python train.py --model="image classifier" --dataset="photos of plants and fungi (iNaturalist)" --image_size=24 --crop_scale_min=0.7 --cutout=0.4 --num_classes=[11, 500] --hidden_act="relu6" --kernel_size=3 --expansion=4 --mixing="cutmix" --residual_init="none"
Rows from block 8 of a small image classifier, named by matrix and row number. Rows with one number belong to one channel. Each number is 128 + 24 x the weight over its row's rms, rounded and kept within 0 to 255. All counts start at 0. After the name is the row's rms in percent of the matrix's.
After each channel's rows are labels from the 100 images, of 14848, where the channel reaches its highest value: "top examples" is what is common among them. Only what is clearly more common there than usual is listed. The data: photos of plants and fungi (iNaturalist). In brackets: how many of the 100, against the usual share in percent.
# convs0: expand pointwise conv (model.blocks.8.convs.0.weight, 320x80x1x1), inputs 0-79
# convs1: depthwise 3x3 conv (model.blocks.8.convs.1.weight, 320x1x3x3), a 3x3 kernel
# convs2: project pointwise conv (model.blocks.8.convs.2.weight, 80x320x1x1, transposed), outputs 0-79

convs0.114 103 [141 170 128 139 141 110 120  80 150 124 190 131 111  86  89 124 163 140 134 103 116 130 131 127  75  87 115  89 151  83 142 170  95 107 174 126 124 104 106 107 137 138 149 161 125 150 112 159 102 124 110 128 132  87 135 138 113 108 127 137 139 137 159 119 147 144 120 128 158 137 160 148 103 113  83 143 119 109 124 113]
convs1.114 088 [133 138 138  90 108 159 102 110  94]
convs2.114 118 [121 133  64 108 153 142 154 111 159 134 162 128 140 161 123 140 103 129  74  69 112 158 109 155 118  93 141  91 124 156 171 112 131 118 154 147 118 136 149 130  98 130 114 157 135 152 134 137  88 105 153  86 154 125 138 149 150 133 161 179 137 147 158 115 120 126 123 117 130  89 157 142 147 108 111 137  98 118 139 118]
top examples: order Asterales (44 vs 11.2); family: Asteraceae (44 vs 10.8)

convs0.10 100 [ 90 115 129 147 108 120 103 152 104 136 112 115 111 161 120 138 153  98 107 133 141 116 124 138 147 161 139 146 129 103 126 126 112 133 118 119 125 106 101 136 138 116 141  97 132 141 138 149 175 158 110 180 123  75 182 132 148 126 181 144 119  68 126 124 116  87 170 167 151 132  85 109  92 136 121 133  88 135 127 158]
convs1.10 077 [143 147 108 174 126 125 156 114  95]
convs2.10 082 [124 102 151 122 126 164 143 146 133 108  97 122 100  92 172 100  77 150 158 117 165 120 109 135 138 150 109 139 135 134  94 118 136 137 183 112  76 120 130 147 162 114 117 158 123 139  97 132  83 139 121  91 130 135  69 124 129 112  89 142 138 157 130 102 109  92 107 103  94 157 132 117 105 108 102 107 136 102 143 134]
top examples: class Liliopsida (26 vs 9.2)

convs0.297 100 [ 83 122 169 136  98 106 126  93 105 115 112 170 161 151 146  90 170 157 103 118 114 110 131  96 128 150 119 123 156 122 154 147  82 145 131 115 122 122 147 134 103 179 139 121 172 172 127 136  88 116 126 116 161  96  97 113 149 135 134 117 134 122 175  99 122 119 161 127 142 113 126 113 134 158 156 151  88 115 134 159]
convs1.297 114 [106  90 132 161 105 119 154 124  99]
convs2.297 093 [132 123 103 158  89 115 100 139 111  84 158 127 169 126 105 119 140 144 108 154 137  99 121 128 108 131 103 138  77 129 128 160  63 131 115 160 116 126 169 122 114 131 149 167 105 142 109 119 177 151 148 137 132 148 163 164 118 150 153 112 149  98 161 123 140 124 138 156 146 110 139 106  76 130  87 145 151  98 136 119]
top examples: order Asterales (27 vs 11.2); family: Asteraceae (27 vs 10.8)

convs0.173 097 [155 150 104 130 143 126 160 161 164 129 156 111 175 154  69 101 124 113 140 126 128 129  79 148 152  97 132 104 103 131  91 118 107  82 123 168 134 132  93 145 146 119 110 129 139 100 133 130 138 138 130 152 123 106 120 150 157 172 167 113 125 103  92 141 135 152  74 147 130  89 138 145 144 160 148 130 159 141 146 149]
convs1.173 108 [142 161 153 161 144 147 160 142 147]
convs2.173 090 [150 186 109 143 161 119 131  93 154 134 152 106 115 129 140 119 111 123 152 115 133 147 136  84 157 120  90 144 125 156 136  62 117  97 107 156 123 161 110 130 119  95 126 100 116  97 161 121 102 135  92 157  93 138 109 109 143 191  97 139 151 124 129 117 118  90 133  93 107 164 122 126 137 151 111 109 102 107 131 130]
top examples: order Caryophyllales (29 vs 8); family: Cactaceae (25 vs 3.1)

convs0.244 098 [111 142 116 149 151 110 140 127  99 176 103 106 138 158 108 114 143 109 116 120 144 104 121 135 130  98 173 123 151 108 134 133  94 143 153 160 123 142 125 151 181 159 131 150 188 154 106 136 116 118 113  91 111 135 120 103 146 138 160 115  96 104 109 137 167  69 128 102 139  98  98 157 109 129 147 144 167 134 152 163]
convs1.244 102 [157 141 145 152 180 128 125 144 146]
convs2.244 118 [126 134 168 159  90 125 143 136 124 133 126 164 133  96 103 128 154 136 148 120 130 127 129  82 120 136 124 141 125 123 118 122 129 128 125  99 149 152 155  87  71 133 136  67 105 154 156 143 170  86  87 158 133 112 112 123 106 119 119 127  96 128 111 143 112 158 135 138 148 172  94  96 149  96 115 146 102 160  76 111]
top examples: class: Liliopsida (31 vs 9.2); order Asparagales (28 vs 4.3); family: Asparagaceae (27 vs 2.5)

convs0.166 101 [109 156 165  99 108 157 103 158  63 119 134  97 135  94 106 159 128 140 129 128 137  64 159 141 125 110 112 136 121 157 133 144 117 113 113 105 179 149 164  80 159 152 170 155 130 136 134 127 131 128 106 103 134 121 117 121 126 132 173 118 141  90 144 152 153  98 136 162 162 123 109 120 115 159 111 135 135 110 108 113]
convs1.166 088 [ 83 117  79 124 147 116 131 134 124]
convs2.166 090 [156 127 176 143 118 126 129 109  91 110 161 107 157  86 120 123 125 117 131 124 136  82 149 131 103 138 151  84 142 126  86 135 137 119 161 102 187 138 140 132 123 137 155 154 148 125 123 106 159 162 127 127 111 155 113 122 126 111 143 142 174 130 159 190 150 146 170 127 154 117 105  97 124  99  88 166 130 124 118 141]
top examples: order Asterales (28 vs 11.2); family: Asteraceae (28 vs 10.8)

convs0.152 101 [120 128 116 100 110 171 103 126  89 114 163 138 112  93 138 128 107 143 104 133 158 147  89 126 151 166 146 139 134 133 101  98 142 102 141  91 145 102 142 102 133 115 170 154 126 159 130 132 138 107 202  89 116 116 130 142 130  96 118 198 111 130 139 116 153 122 133 162 156 136 130 110 152 138 131 168 161 117 111 140]
convs1.152 104 [166 112 152 121  84 117 122 109 108]
convs2.152 087 [169 119  99 125 142 109 143 115 146 107 136 123 150 174 129 148 156 117 111 133 124 122  96 158 163  72 124 134 108 134 116 134 113 143  87 127 119 100 118 106  87 133 107 138 164 132 112 127 165 109  96 120  82 108 152 184 171 145 172 105 126 120 105  98 116 134  90 165 107 105  84 151 147 114 129 147 126 129 107 142]
top examples: order Lamiales (29 vs 7.2)

convs0.274 101 [107 142 143 110  92  86 117  78  93 137 135 123 143  96  94 168 165 102  68 130  96 121 140 107 108 124 134 116 111 129 151 101 118  89 121 136 158 135 103  96 143 134 163 148 152 110 156 109 150 114 129 121 166 125 184 141 101 136 149 119 117  77 116 165 120 114 154 124 151 131 125  93 106 152 125 131 109 130 113 103]
convs1.274 109 [113 129  77 101 116 119 158 125 151]
convs2.274 102 [128 114 105 148 151 110 112 123 123 122 147 121 165 147 128 118 103 104 106 146 116 167 134 134  92 113 141  89 119 151  69  93 136 155 162 124 155 135 151 141 150 157 142 120 149  93 172 166 134 151 129 124 162 136  80 121 140 124 177  91 144  96 173 148 106 135 147 100  85 131  97 134 109 118 105 138 117 127 166 124]
top examples: order Asterales (29 vs 11.2); family: Asteraceae (29 vs 10.8)

convs0.62 097 [163 149 128 140 120 147 136 148 149 105 151 133 110  90 101 136  89 175 147 150 142 147 119 113 163 137 122 135 131 131  88 126  92 127 180 160 118 128 117 139 138  97 138 122 112 148 129 111 135 100 140 151 117 155 133 139 122 145 112 166  68 166  68  87 155 161 121 140 145 171 133 114  93 112 123 122 165 108 127 104]
convs1.62 114 [146 149 107 107  92 120  98 100 106]
convs2.62 070 [124 158 160 136  84 100 101 145 146 101 122 150 109 118 124 152 152 134 160 135 141 102  97 135 134 127 119 117 149 126 110 153 108 134 124  89 118 111 166 157  62 106 130 148 150 144  81 132  93 201 105 133  95 117 126 105 109 130 115 112 134 103 111 129 143 116 193 122 141 101 102 109 143 113 126 114 118  89 119 125]
top examples: order Lamiales (28 vs 7.2)

convs0.241 099 [106 145 112 129 117 135 119 129 125 111 176 173 129 117 111  78 132 144 139  98 120 125 150 151 139 125  68  87 136 132 126  86 130 144 129  71 119 113 174 119 106 165 154 157 132 167 148 138 156 115 108 119 111 133 116  81 128  99 125 144 173 141 180 151 129 125 107 133 140 104 106 127 126 130  79 152 103 122 123 113]
convs1.241 120 [144 107 138 138 118 133 132  64 122]
convs2.241 093 [108 130 159 103 145 137 147 119 134 149  93  85 127 125 113 129 112 157 136 144 124 151 143 110  98 145 154 134 134 130  75 119 176 101 145 178 109 127 124 148  77 122 153  99  89 139 125 134 137 144 121 151  86 139 149 124 158  85 144 132 101 187 170 144 133 155 123 141 148 164 121  79 147 139 167 116 137 128 128 124]
top examples: order Asterales (35 vs 11.2); family: Asteraceae (35 vs 10.8)

convs0.130 099 [ 72 123 141 152 109 126  92 153 131 135 120 146 138 111  97 114 168 126 109 121  97 139 153  88  79 117 128  87 138 121 155 131 107 125 118  99 154 132 161 117 122 168 141  94 111 136 142 123 139 113 125 133 168 133 140 111 117 117 154 129 153 113 183 155 116 114 204 115 172 108  99 135 103 168 149 128 115 126 116 142]
convs1.130 081 [109 122 143 105 156 139  84 137  94]
convs2.130 102 [148 125 125 133  87 111 115 158 147 113 139 126 141 126 148 119  96 142 109 122 111  91 153 114 102 115 114 102  85  88 142 161 155 158 147 138 135 181 173 147 135 126 169 153  91 165  91 129 140 103 142 133 155 149 121 122 109 122 143 141 146 159 189 122 119 125 136 121 124 127 147  85 111 131  90 173  94  99 119 105]
top examples: order Asterales (35 vs 11.2); family: Asteraceae (35 vs 10.8)

convs0.14 098 [102 174 118 103 142 118 141  90 158 128 123 109 129 136 104  75 130  97 139 141 114 112 126 130 100 101 123  92 139 169 122 117 107 122 128 112 135  77 104 118 107 151 137 199 109 139 144 160 145 162 103 117 156 136 147 176 163 123 154 106 153 131 159 146 164 144 139 135 155  84 106 119 148 116 136 163 132 118 152 121]
convs1.14 085 [155 114 110 153  82 134 111 101 116]
convs2.14 093 [143 107 132  79 115 133 144 120 137 163 108 118 114  86 134 108 100 131 149 173 141 164 115 115 134 133 149 136 120 136  95  85 167 139 119 150 129 123 118  97 162 146 121 178 150 117 104 172 145 125 132  97 113  88 119 148 177 119 166 106 116 128 120 140 150 109  97 104 138 140 115 137 117 143 163 140 170 191 150 126]
top examples: order Asterales (29 vs 11.2); family: Asteraceae (29 vs 10.8)

convs0.63 100 [132 141 103  91 148 127 130 121 150  78 138 136 126  99  72 126 115 149 136 108 131 114 133  98 120  80 115  91 143 139 125 132 129 113 155 156 119 130 111 116 117  97 121 124 102 123 154  79 146  99  96 134 121 121 116 139  92 150 131 145 145 147 157 156 155 102 148 173 122 115 105 154  69 169 108 188 128 106 103 116]
convs1.63 078 [105  73 111 126 136 116 137 158 140]
convs2.63 104 [174 119 146 119 141 126 133 118  81 140 128  97 110 131 126 111 107 112 120 131 111 104 175 164  79 144 149 129 139  96 125 114 183 138 135 133 130 101  88 103 163 122 146 150 143 127 132 133 118 156 140 172 133 144 176 107 132  96 158 127 138 118 168 180 110 137 142 172 122 150 125 123 161 120 121  73 107 118 154 148]
top examples: order Asterales (45 vs 11.2); family: Asteraceae (45 vs 10.8)

convs0.171 098 [116 152  90 112 135 143 128 136  94 149 101 106 121 127 112  91 167  83 120 100 107 125 167 130 151  95 117 102 118 133 138 134 138 129 146 133 192 123 138 129 158 188 161 116 156 124 145 142 134 125 102 129 123 104 131 118 119 169 131 155 142 128 152 136 180  66 154 161 145 129 102 128 108 151 120 105 114  83 119 123]
convs1.171 097 [107  69 109 124 151 120 115 139 125]
convs2.171 090 [108 144 153 174 138 154 145 130  87 130 131 108 161 132 120  87 121 122 110 101 122  95 161 130 134  93 107 126 127 136 129 125 153 127 177 123 204 122 145 139 132 149 192 127 172 103 159 134 153 131 111 144 126 151 113 118 149 148 156 135 172 122 147 157 157 149 139 127 142 129 134 126 155 161 116 164 104  96 139 103]
top examples: order Asterales (29 vs 11.2); family: Asteraceae (29 vs 10.8)

convs0.97 101 [ 94 119 104 121 173 150 145 127 110 135  98 147 144 152 125 106 159 113 140 105  99 117 140 124 124 124 147 128 127 124 131 155  96 119 154 102 146 127 160  99  46 142 124 139 178 107 143 163 115 151 143 140 136 115 158  99 147 129 169 129 142 125 168 133 141 138 102 107 144  70 100 153 160 106 177 147 111 132 144 137]
convs1.97 124 [140  98 129 160  97 110 132 142  88]
convs2.97 097 [114 126 112 113 136 135 110 123 167 154 127 137 152 144 108 146 133 129  97  89 116 114 118 184 127  93 178  91  97  95 134 156 129 117 155 128 111 120 158 110 104 161 146 184 131 139 105 115 113 110 151 139 146 131 154 129 146 130 155 149 135 130 189 172 140 102 132 179 145  87 129 148 111 124 113 168 151 145 128 149]
top examples: order Asterales (33 vs 11.2); family: Asteraceae (32 vs 10.8)