Rows from block 8 of a small image classifier, named by matrix and row number. Rows with one number belong to one channel. Each number is 128 + 32 x the weight over its row's rms, rounded and kept within 0 to 255. All counts start at 0. After the name is the row's rms in percent of the matrix's.
After each channel's rows are labels from the 100 images, of 14848, where the channel reaches its highest value: "patch colour" is the nearest of a few named colours to the mean colour under the peak. Only what is clearly more common there than usual is listed. The data: photos of plants and fungi (iNaturalist). In brackets: how many of the 100, against the usual share in percent.
# convs0: expand pointwise conv (model.blocks.8.convs.0.weight, 320x80x1x1), inputs 0-79
# convs1: depthwise 3x3 conv (model.blocks.8.convs.1.weight, 320x1x3x3), a 3x3 kernel
# convs2: project pointwise conv (model.blocks.8.convs.2.weight, 80x320x1x1, transposed), outputs 0-79

convs0.0 101 [149  99 148 121  90  84 147  46 166 166  89  85  85 151  78 103  94 143  83 173 125 110 121 119 148 115 147  98 157 114 106 100 140  88 128 104 135 150  96  88 122 155  59 115 191 100 131  36 100 126 111 138  95 151 131 105 164 126 108 132 147  70 116 160  69 178 132  67 134 143 111 135 121 164 129 119 125 155 104 106]
convs1.0 099 [164 198 145 135 127  92 101 102 130]
convs2.0 111 [182 129  97 211 124 107 103 151 122 126  75 167  98 124 157 122  83 132 160 177 144 138  74  91  74 130 115 126 138 145 129 126 132 157 184 140 159 151 146 118 113 128 123 200 162 187  81 142 154 136 139 145 151 116 100  79 112 130 121 157 162  96  89  92 146  78 179  79  93 155 188 109 170  91 148 109 132 108 125 176]
patch colour: pink (26 vs 4.4)

convs0.84 102 [178  80 112 135  43 151 149 166 182 126 123 141 129 151 119 134 159 211  99 121 100 112  75 124 107 168 112  98 142  65 137 201 123 146 169 129 112  91 155 122 192 125 146 157  82 124 102 170 122 141 171  97 163  67 143 191 171 106 149 134 124 122 107 104 134 152  91 145  98 149 160 149 137 138 145  99 108 104 139 142]
convs1.84 103 [109  59 117 149 158  97 134 151  94]
convs2.84 082 [158  92 120 152 130 121 130 113  86  74 136 135 130  98 133 172 141 153 147 143 102 147 132 144  65 123 184 150  80 132  62 141 165  99 174 146 124 154 132  82 107 188 104 117 151  92  73 125 117 219 174 122 110 142 180 140 112 128  89  72  94  96 123 167  90 119 176  94 123 135 127  98 134  61 118 129  88 140 154 164]
patch colour: grey (73 vs 46.6)

convs0.4 099 [118 154 134  97 110 106 148 111 182 154 139 125 127 115 119  95 131  86  89 127 104  69 154 126 176 165 106 116 117 102 122  91 186 118  78 124  89 195 150 123 132 121 149 139 140 119 127 125 115 110  92 119 160 151 141 150 122  66  41 115 114 194 124 173 168 152  99  57  88 150 113  48  80 121  84 144 117 122  87 112]
convs1.4 102 [133 105 116 107 126 200 140 177 145]
convs2.4 091 [168 194 135 135 168 135 130 130  93 166 143 113  90 135 130 142 126 129  92 198 127 112 136 103 130 134 141 125 123 143 115  58 147  30  63 123 110 182 111 104  93  91 119 126 134 157 144 138 133 115 135 120 149 137 146 115 119 113 111 144 213  45 120 140 135 121 120  52  80 153 137 112 174 149 107 168 121 150  89  82]
patch colour: pink (27 vs 4.4)

convs0.94 094 [135 153 146  90 124 112 174 131 131 109 133  94 144 168  87 102 132 140 185 135 191  54  85 130 127 107 161  81 151  81  75 127  66 127 117 157 158 115  64 133 164 137  84  79 125 158 119 114 115 135 108 136 149 141 160 180 115 161 101  90 120 151  83 163 141 173  70 114 106 143  82 181 131 146 173 146 159  87 152  98]
convs1.94 104 [154 179 169 149 124 163 163 159 147]
convs2.94 104 [153 175 121 118 123 129 177  96 152 157  99 116 191 160  59 114  87 161  99 104 124 127  70 140 130 123 103  96 140 123  60 100 134  74 121 136  73 176 110 189  97 122 106 120 140 126 122 133 119 214 157  81 128 137 101 120 160 188 154  90  96 110 115 173  86 101 131 111 137  92  98 108 165  85 116 133 143 126 172  90]
patch colour: grey (75 vs 46.6)

convs0.187 101 [118 134 144 137 152 129 133 125 135 129 132 103 103 107  51 116  88 125 176 135  70  69 141 129  75 114 123 120 125 162  60 130 118 130 187  66 118 130 136  93  82 107  98 118 136 102 114 169  77 159 122  80 109 180 148 103 121  70 148 141 202 181 166 156 147 128  93  82  74 173  91 126 149 131 113 179 114 121 116 123]
convs1.187 118 [122 181 136 162 189 156 117 148 139]
convs2.187 106 [138 129 128  83 150 152 166 114  84 170 122 118  99 157 113 127 175 159  97 162 139  78 126 160 181  67 149 144 153 185  79 143 145 104 120 126 130 103  51 107 191 184 110  89 150 125 148 127 127 130 138 108 132  97 183 128 107 149 164 155 153  28 160 106 117 109 133 186 120 120 124 189 147 130 108 141 131 137  79 136]
patch colour: pink (34 vs 4.4)

convs0.148 104 [106 153 105  99  92 121 151 125 115 224 118 116  95 131 140  22 158 144 151 127 163  32 160  91 123  94 153  67 145 150 136 127 140 127 156 140 136  95  94 125 165 159 120 124 171 162 140 142  96 134 122  95 166 154 132  88 145 176 104 125 154 147 168 147 169 107 128  89 162 104 130 127 117 174 184 129 110  86 144 112]
convs1.148 101 [170 149 116 116 190 175 108 122 144]
convs2.148 092 [119 177 196  69 107 152 142 123 107 131 168  83 174 172 101 170 143 153 132 166 129  92 136 217 130 127 184 138 146 134 156 180 118 105 139 137 160 133  83 147 163 130 176 126 156 125 103 131 129  90 138 120 111  71 173 107 124 181 153 141 135 120 178 163 135  90 161 178 190  93  94 147 129 130 143 144 112 166 133  77]
patch colour: yellow (30 vs 0.6)

convs0.77 096 [141  69 104 185  85 146 129 110 157 115 155 167  91 113 119 118 142 125 140 100  55 131 116 182 134  34 146  88 110 112 141 132 126 180 208  87 136 111 140 146 140 130 101 155 176 138 123 110 181  91 149 136 109  73 105 119  93  99  98  92 111 137 121 116 142 123  71 132 127 146 134 187 142  79 196  93 139 128 108 146]
convs1.77 172 [124 126 137 130 221 126 138 141 142]
convs2.77 114 [145 123 113  91 178 153 172 127 113 167 133  88 158  84  86 121 115 168  72 108  99 168 115 128 143  99 137 134 129 165  81  96 143  87 111 181 124 199 154 121  94 101  95  81 165 116 131 179 156  96 175 123 139  62 102 120 154  50 140 114 121 123  75 141 110 179  78 115 151 160 130 177 158 155 141 147 131 164 111 107]
patch colour: pink (30 vs 4.4)

convs0.105 099 [ 67 146 138 153 118 123  77  93 121 108 120 124 185 141 145 126 164 100 124  82  69 134 127 163 105 119 159  95 118 140 139 190 138 117 105 163 154  41 152 120  73 132 104 128  92 129 104 106 155  59 154 109 151 140 153  92  99 138 126 121 133  98 144 149 183 123 160 121 130 165 186 132 217 121  72 186 109 127 140 161]
convs1.105 101 [155 141  97 127 173  74 103 100  95]
convs2.105 100 [111  93 137 122 100 158 141 158 117  90 172 118 187 157 137 136 111 131  90  94 105  92 117 221 165  71 114  94  55 138 102 146 160 176 161 164 166 122 161 123 117 173 150 184 158 139 110 122 126  90 155 110 180 117 169 144 155 154 160 121 138 133 180 133 159 157 138 128 129 106 140 106 118 188  69 169 127  98 180 122]
patch colour: pink (41 vs 4.4)

convs0.9 098 [101 162 175 106 147  99 159 115 124 138  73 122 133 187 144 171 125 137 127 141 125 123 118 153 129 188 140 148 198 125 136 147  92 116  91 128 184 146  14 130 118 125 161 104 151 135  99 100 139 173 146 166 126 141 115 139 160 130 124 129  80 185  92 137  77 130 168 108 175  53 167  73 147  89 152 127 135 112 145 140]
convs1.9 105 [138  84 102 102  66 100 120  94 135]
convs2.9 106 [ 92 129 131 129 147  80  78 113 155 174 104 104  86 160 148  99 156 167 143 159 192 150  83 119 179 191 137  93  91 140 168 122  60 119  73 112 103 123 100 142 101 160 118  71 150 138 163  83  86 131 100 148 139  86 111 150 189 140  96 140  93 149  76 111 151 121 146 130 153 116 132 104  98 208 169 124 153 112 145 137]
patch colour: pink (28 vs 4.4)

convs0.311 100 [114 118 110 148 109 103 115 133  79 163 112  78 145 160  99  95 123 114 109 176 133 147 103 103  96 102 166  97 138 125 137 155  80 145 139 111 169 167 114 176 190 167 113 152 171 121  76 121 183  89 119 113 107 137 125 117 176 193 188 139 184  51 150  98 166 106 152  65 154 113 134 127 127 165 141 155 188 144 157 152]
convs1.311 087 [131 159 110 144 211 123 130 146 150]
convs2.311 110 [106 106 130 109 150 144 137 155  85 189 137 106 107 130 170 106 111 117 107 110 114  62 129 155 174  84 172 127  93 127 134 171 191 118  89  99 103 169 118 147 164 174 158  85 156 145  86 151 126 142  81 141 157  52 112 138 180 118  85 146 167 129 194 100 137 110 100  62 134  50 134 104 127 156 138 101 137 157 135 123]
patch colour: brown (62 vs 35.5)

convs0.86 101 [ 84  99 113 117 141 115 131  80 163 148 115 135 101 117 129 141 118  39 137  81 124 118 146 125  87 105 199 113 146 165 173  85 118 103 176 146 156 153 121 107  93 149  88 115 103 115 139 133 162 126 111  79 125 202 153 142 111  39 106 129 157 162 117 186 162 131  95  87 158 119 121 187 140 141 110 181 149 158  81 114]
convs1.86 101 [111 172 148 100 117 145 158 174 178]
convs2.86 089 [137  84 129 180 124 134 116 160 101 115 156 155 106 118 106 157 107 174 138 163 125 138  94 102 162  89 137  91 175 152 144 103 102 125 128 106 157 136 102  86 110 152  78 115 125 137  99  99 117  58 148 125 199 118  94  35  93 131 112 162 208 124 171 103 164  80 164 160  66 149 112 147 152 106 158 117 150 139  77 130]
patch colour: pink (26 vs 4.4)

convs0.222 101 [124 148  93 129 210 110 126 155  62 124 123  99  99 155 192 149  92 106 135 174 136 151 143 147 107 113 196 106 165 151 107  78 145 116 121 114 158 158  57 109 194 101 198 144 178  96 118 128 123 107 135 120 100 122 133 119 145 156 178 175 175 158 103 131 147 150 149 120 168  78 133  87 141 164 132 116 182 146 125 154]
convs1.222 112 [102  71 102 161 156 126 101 160 160]
convs2.222 094 [161 111  93 109 130 157 105 163 161 153 123 147 107 102 173 144 141  66 166  84 131 179 134 164 127 101  74  92  94  67  75 151 161 129 154 119 111 156 138 101  80  92 124 132 111  94  89 169 104  99 124 167 142 101 127 181 125  63  69 135 177 115 109  88 146 147 116 103  67 111 104 179 144 131 129 140 107 148  99 195]
patch colour: black (62 vs 4.5)

convs0.33 103 [155 114 150 114  85 167 168 112 130  99 161 149  99 117 118 132 120 247 137 162 138 165 123  88 142 158 138 139 170 152  73 145  95 186 155 141  70 132 138 162 115 141 102  93 165 131  82 147 144 124 132  55 130  91  81 107 125 140  61 125 128 117 100 120 101 132  73 103 145 184 127 169  85 165 133 124 174 123 129 135]
convs1.33 084 [112 104 131  93 197 147  91 146 146]
convs2.33 095 [177 112  91  73 114 127 144 198 120 118 181  99 148  77 141 164  96 162  98 106 131 134 120 123 164  91 103 144 151  91 190 149 187 137 170 124 136 156 138  91 118 115 144 152 157 131  95 156 149  77 129 123 155 158 143 145 128 131 118 154 118  54 157  34 116 192 100 128 103  81 133 105 188 126 145 124 108 134  84 106]
patch colour: grey (76 vs 46.6)

convs0.312 098 [114 110 139  94 139 129 170 105 141 106  91 109 103 140 163  88 119 148 161 160 217 116 168 152  83 148 193  48  92 131  73 143  71 155 144 143 181 152 104 150 152 115 123 109 121 170  89 170  47 143 132 173 106 140 134 149 148 103 131 126  96  79  95 169 142 116 122 167 122 135  94  98 138 130 129 127 181 159 139  94]
convs1.312 084 [168 202 140 155 139 135 150 106 115]
convs2.312 134 [161  75 118  91 123 168 168 134 114 151 124 111 152 192  81 102 165 165  51 136 169 113  95 179 138 114 195 154 136 106  93 189 142 140 105 155  89  70 122 160 161 179 151 150 178 143 110 177 103 138 124  95 118 100 145 153 199 135 174 132 123 106 161 131 125 118 100 129 164  97 144 116  85 147 145 122 164 133 164 115]
patch colour: grey (72 vs 46.6)

convs0.55 100 [117 173 179 161 129 130 113 122  96 143  91  71 105 142 152 157 101 156 100 101 168  99 115 131 129 151 153 112 156  55 147 108 187 112  86  82 151 150 153 140 138 142 152 135 209 140  32 158 135 167 139  50  98 110  93 161 146 123 166 146 109 102  85  99 133  97 133  77 102 120  86 123 111 146  95 124 164 114 119 137]
convs1.55 102 [129 153 100 141 137 164 170 185 162]
convs2.55 098 [149 178 163 120 151 117 158 123  82 171 147  92 166 127 102 176 109 133  98 176 125  99  91  87 135 128 182 104 155  92 123 116 155  51  79  87 166 104  90 118  66 127 159 137 161  90 135 201 148 152 105 148 125  64 120 167 128 125  66 138 125  71 118 109 146 135 102 125 146 114 102 120  87 109 126 162 153 177  83 141]
patch colour: black (27 vs 4.5)

convs0.137 097 [158  86 135 140  94 118 136 173 197  83 153 113 164  71 118 167 104 146 107 148 100 136 105 124 122 185 118 171 139  41  92 164  93 144 146 126  98 112 102 150 101  77 161  89 143 107 136 152 134 137 177  85 114 158 145 125  99 120 149  81  74 172 100 139  79 209 118 100 140 166 175 167 146 109 107 142 130 115 111 140]
convs1.137 111 [ 83 137 125  62 161 161 150 136 127]
convs2.137 117 [104 161 153  76  71 148 133 149  86 125 156 132 126  41 170 162 156 188 133 137  87 129 124 163 187  91  94 109 122 167 197 142 114 124 139 140 139 123 147 190  89 133  88 109 129 134 120  77  86 112 159 153 157 159 142 129 100 120  71  94  72 110 107  91 119 142 123 153 186 111 132 125 133 132 165 100 152 120  94  68]
patch colour: grey (74 vs 46.6)

convs0.74 101 [ 89 220 162 111  79 112 143 152 114 174 112 151 137 110 160 103 136 127  87 165 118  86 130 127 183 140  78 104 194  95 129 106 119 130 121 154 165 159  70 131  95 100 180 125 169 143 170 153 158 134 120 164 116 138 120  73 118 179 135 171 106  70 144 148 140 128 154 175 160 128  76  67 137  81 164 133 109 135 130 137]
convs1.74 089 [124  80 157 145 175  91  95  99 111]
convs2.74 109 [150 116 112 175 157  95 131 141 152 119  85 197 167 146 102 143 178 114 179  94 133 106 116 139  98 149 124 176  82 147  64 153 129 102  61 135 173 146 147 115  68 135 157 129 123 118 149 105 136 129 106 177  64  95 113 142 105 127 164  90 125 138 104 183 152 142 161 182 148 143  97 128 183 158 162 146  75 143 161 189]
patch colour: brown (72 vs 35.5)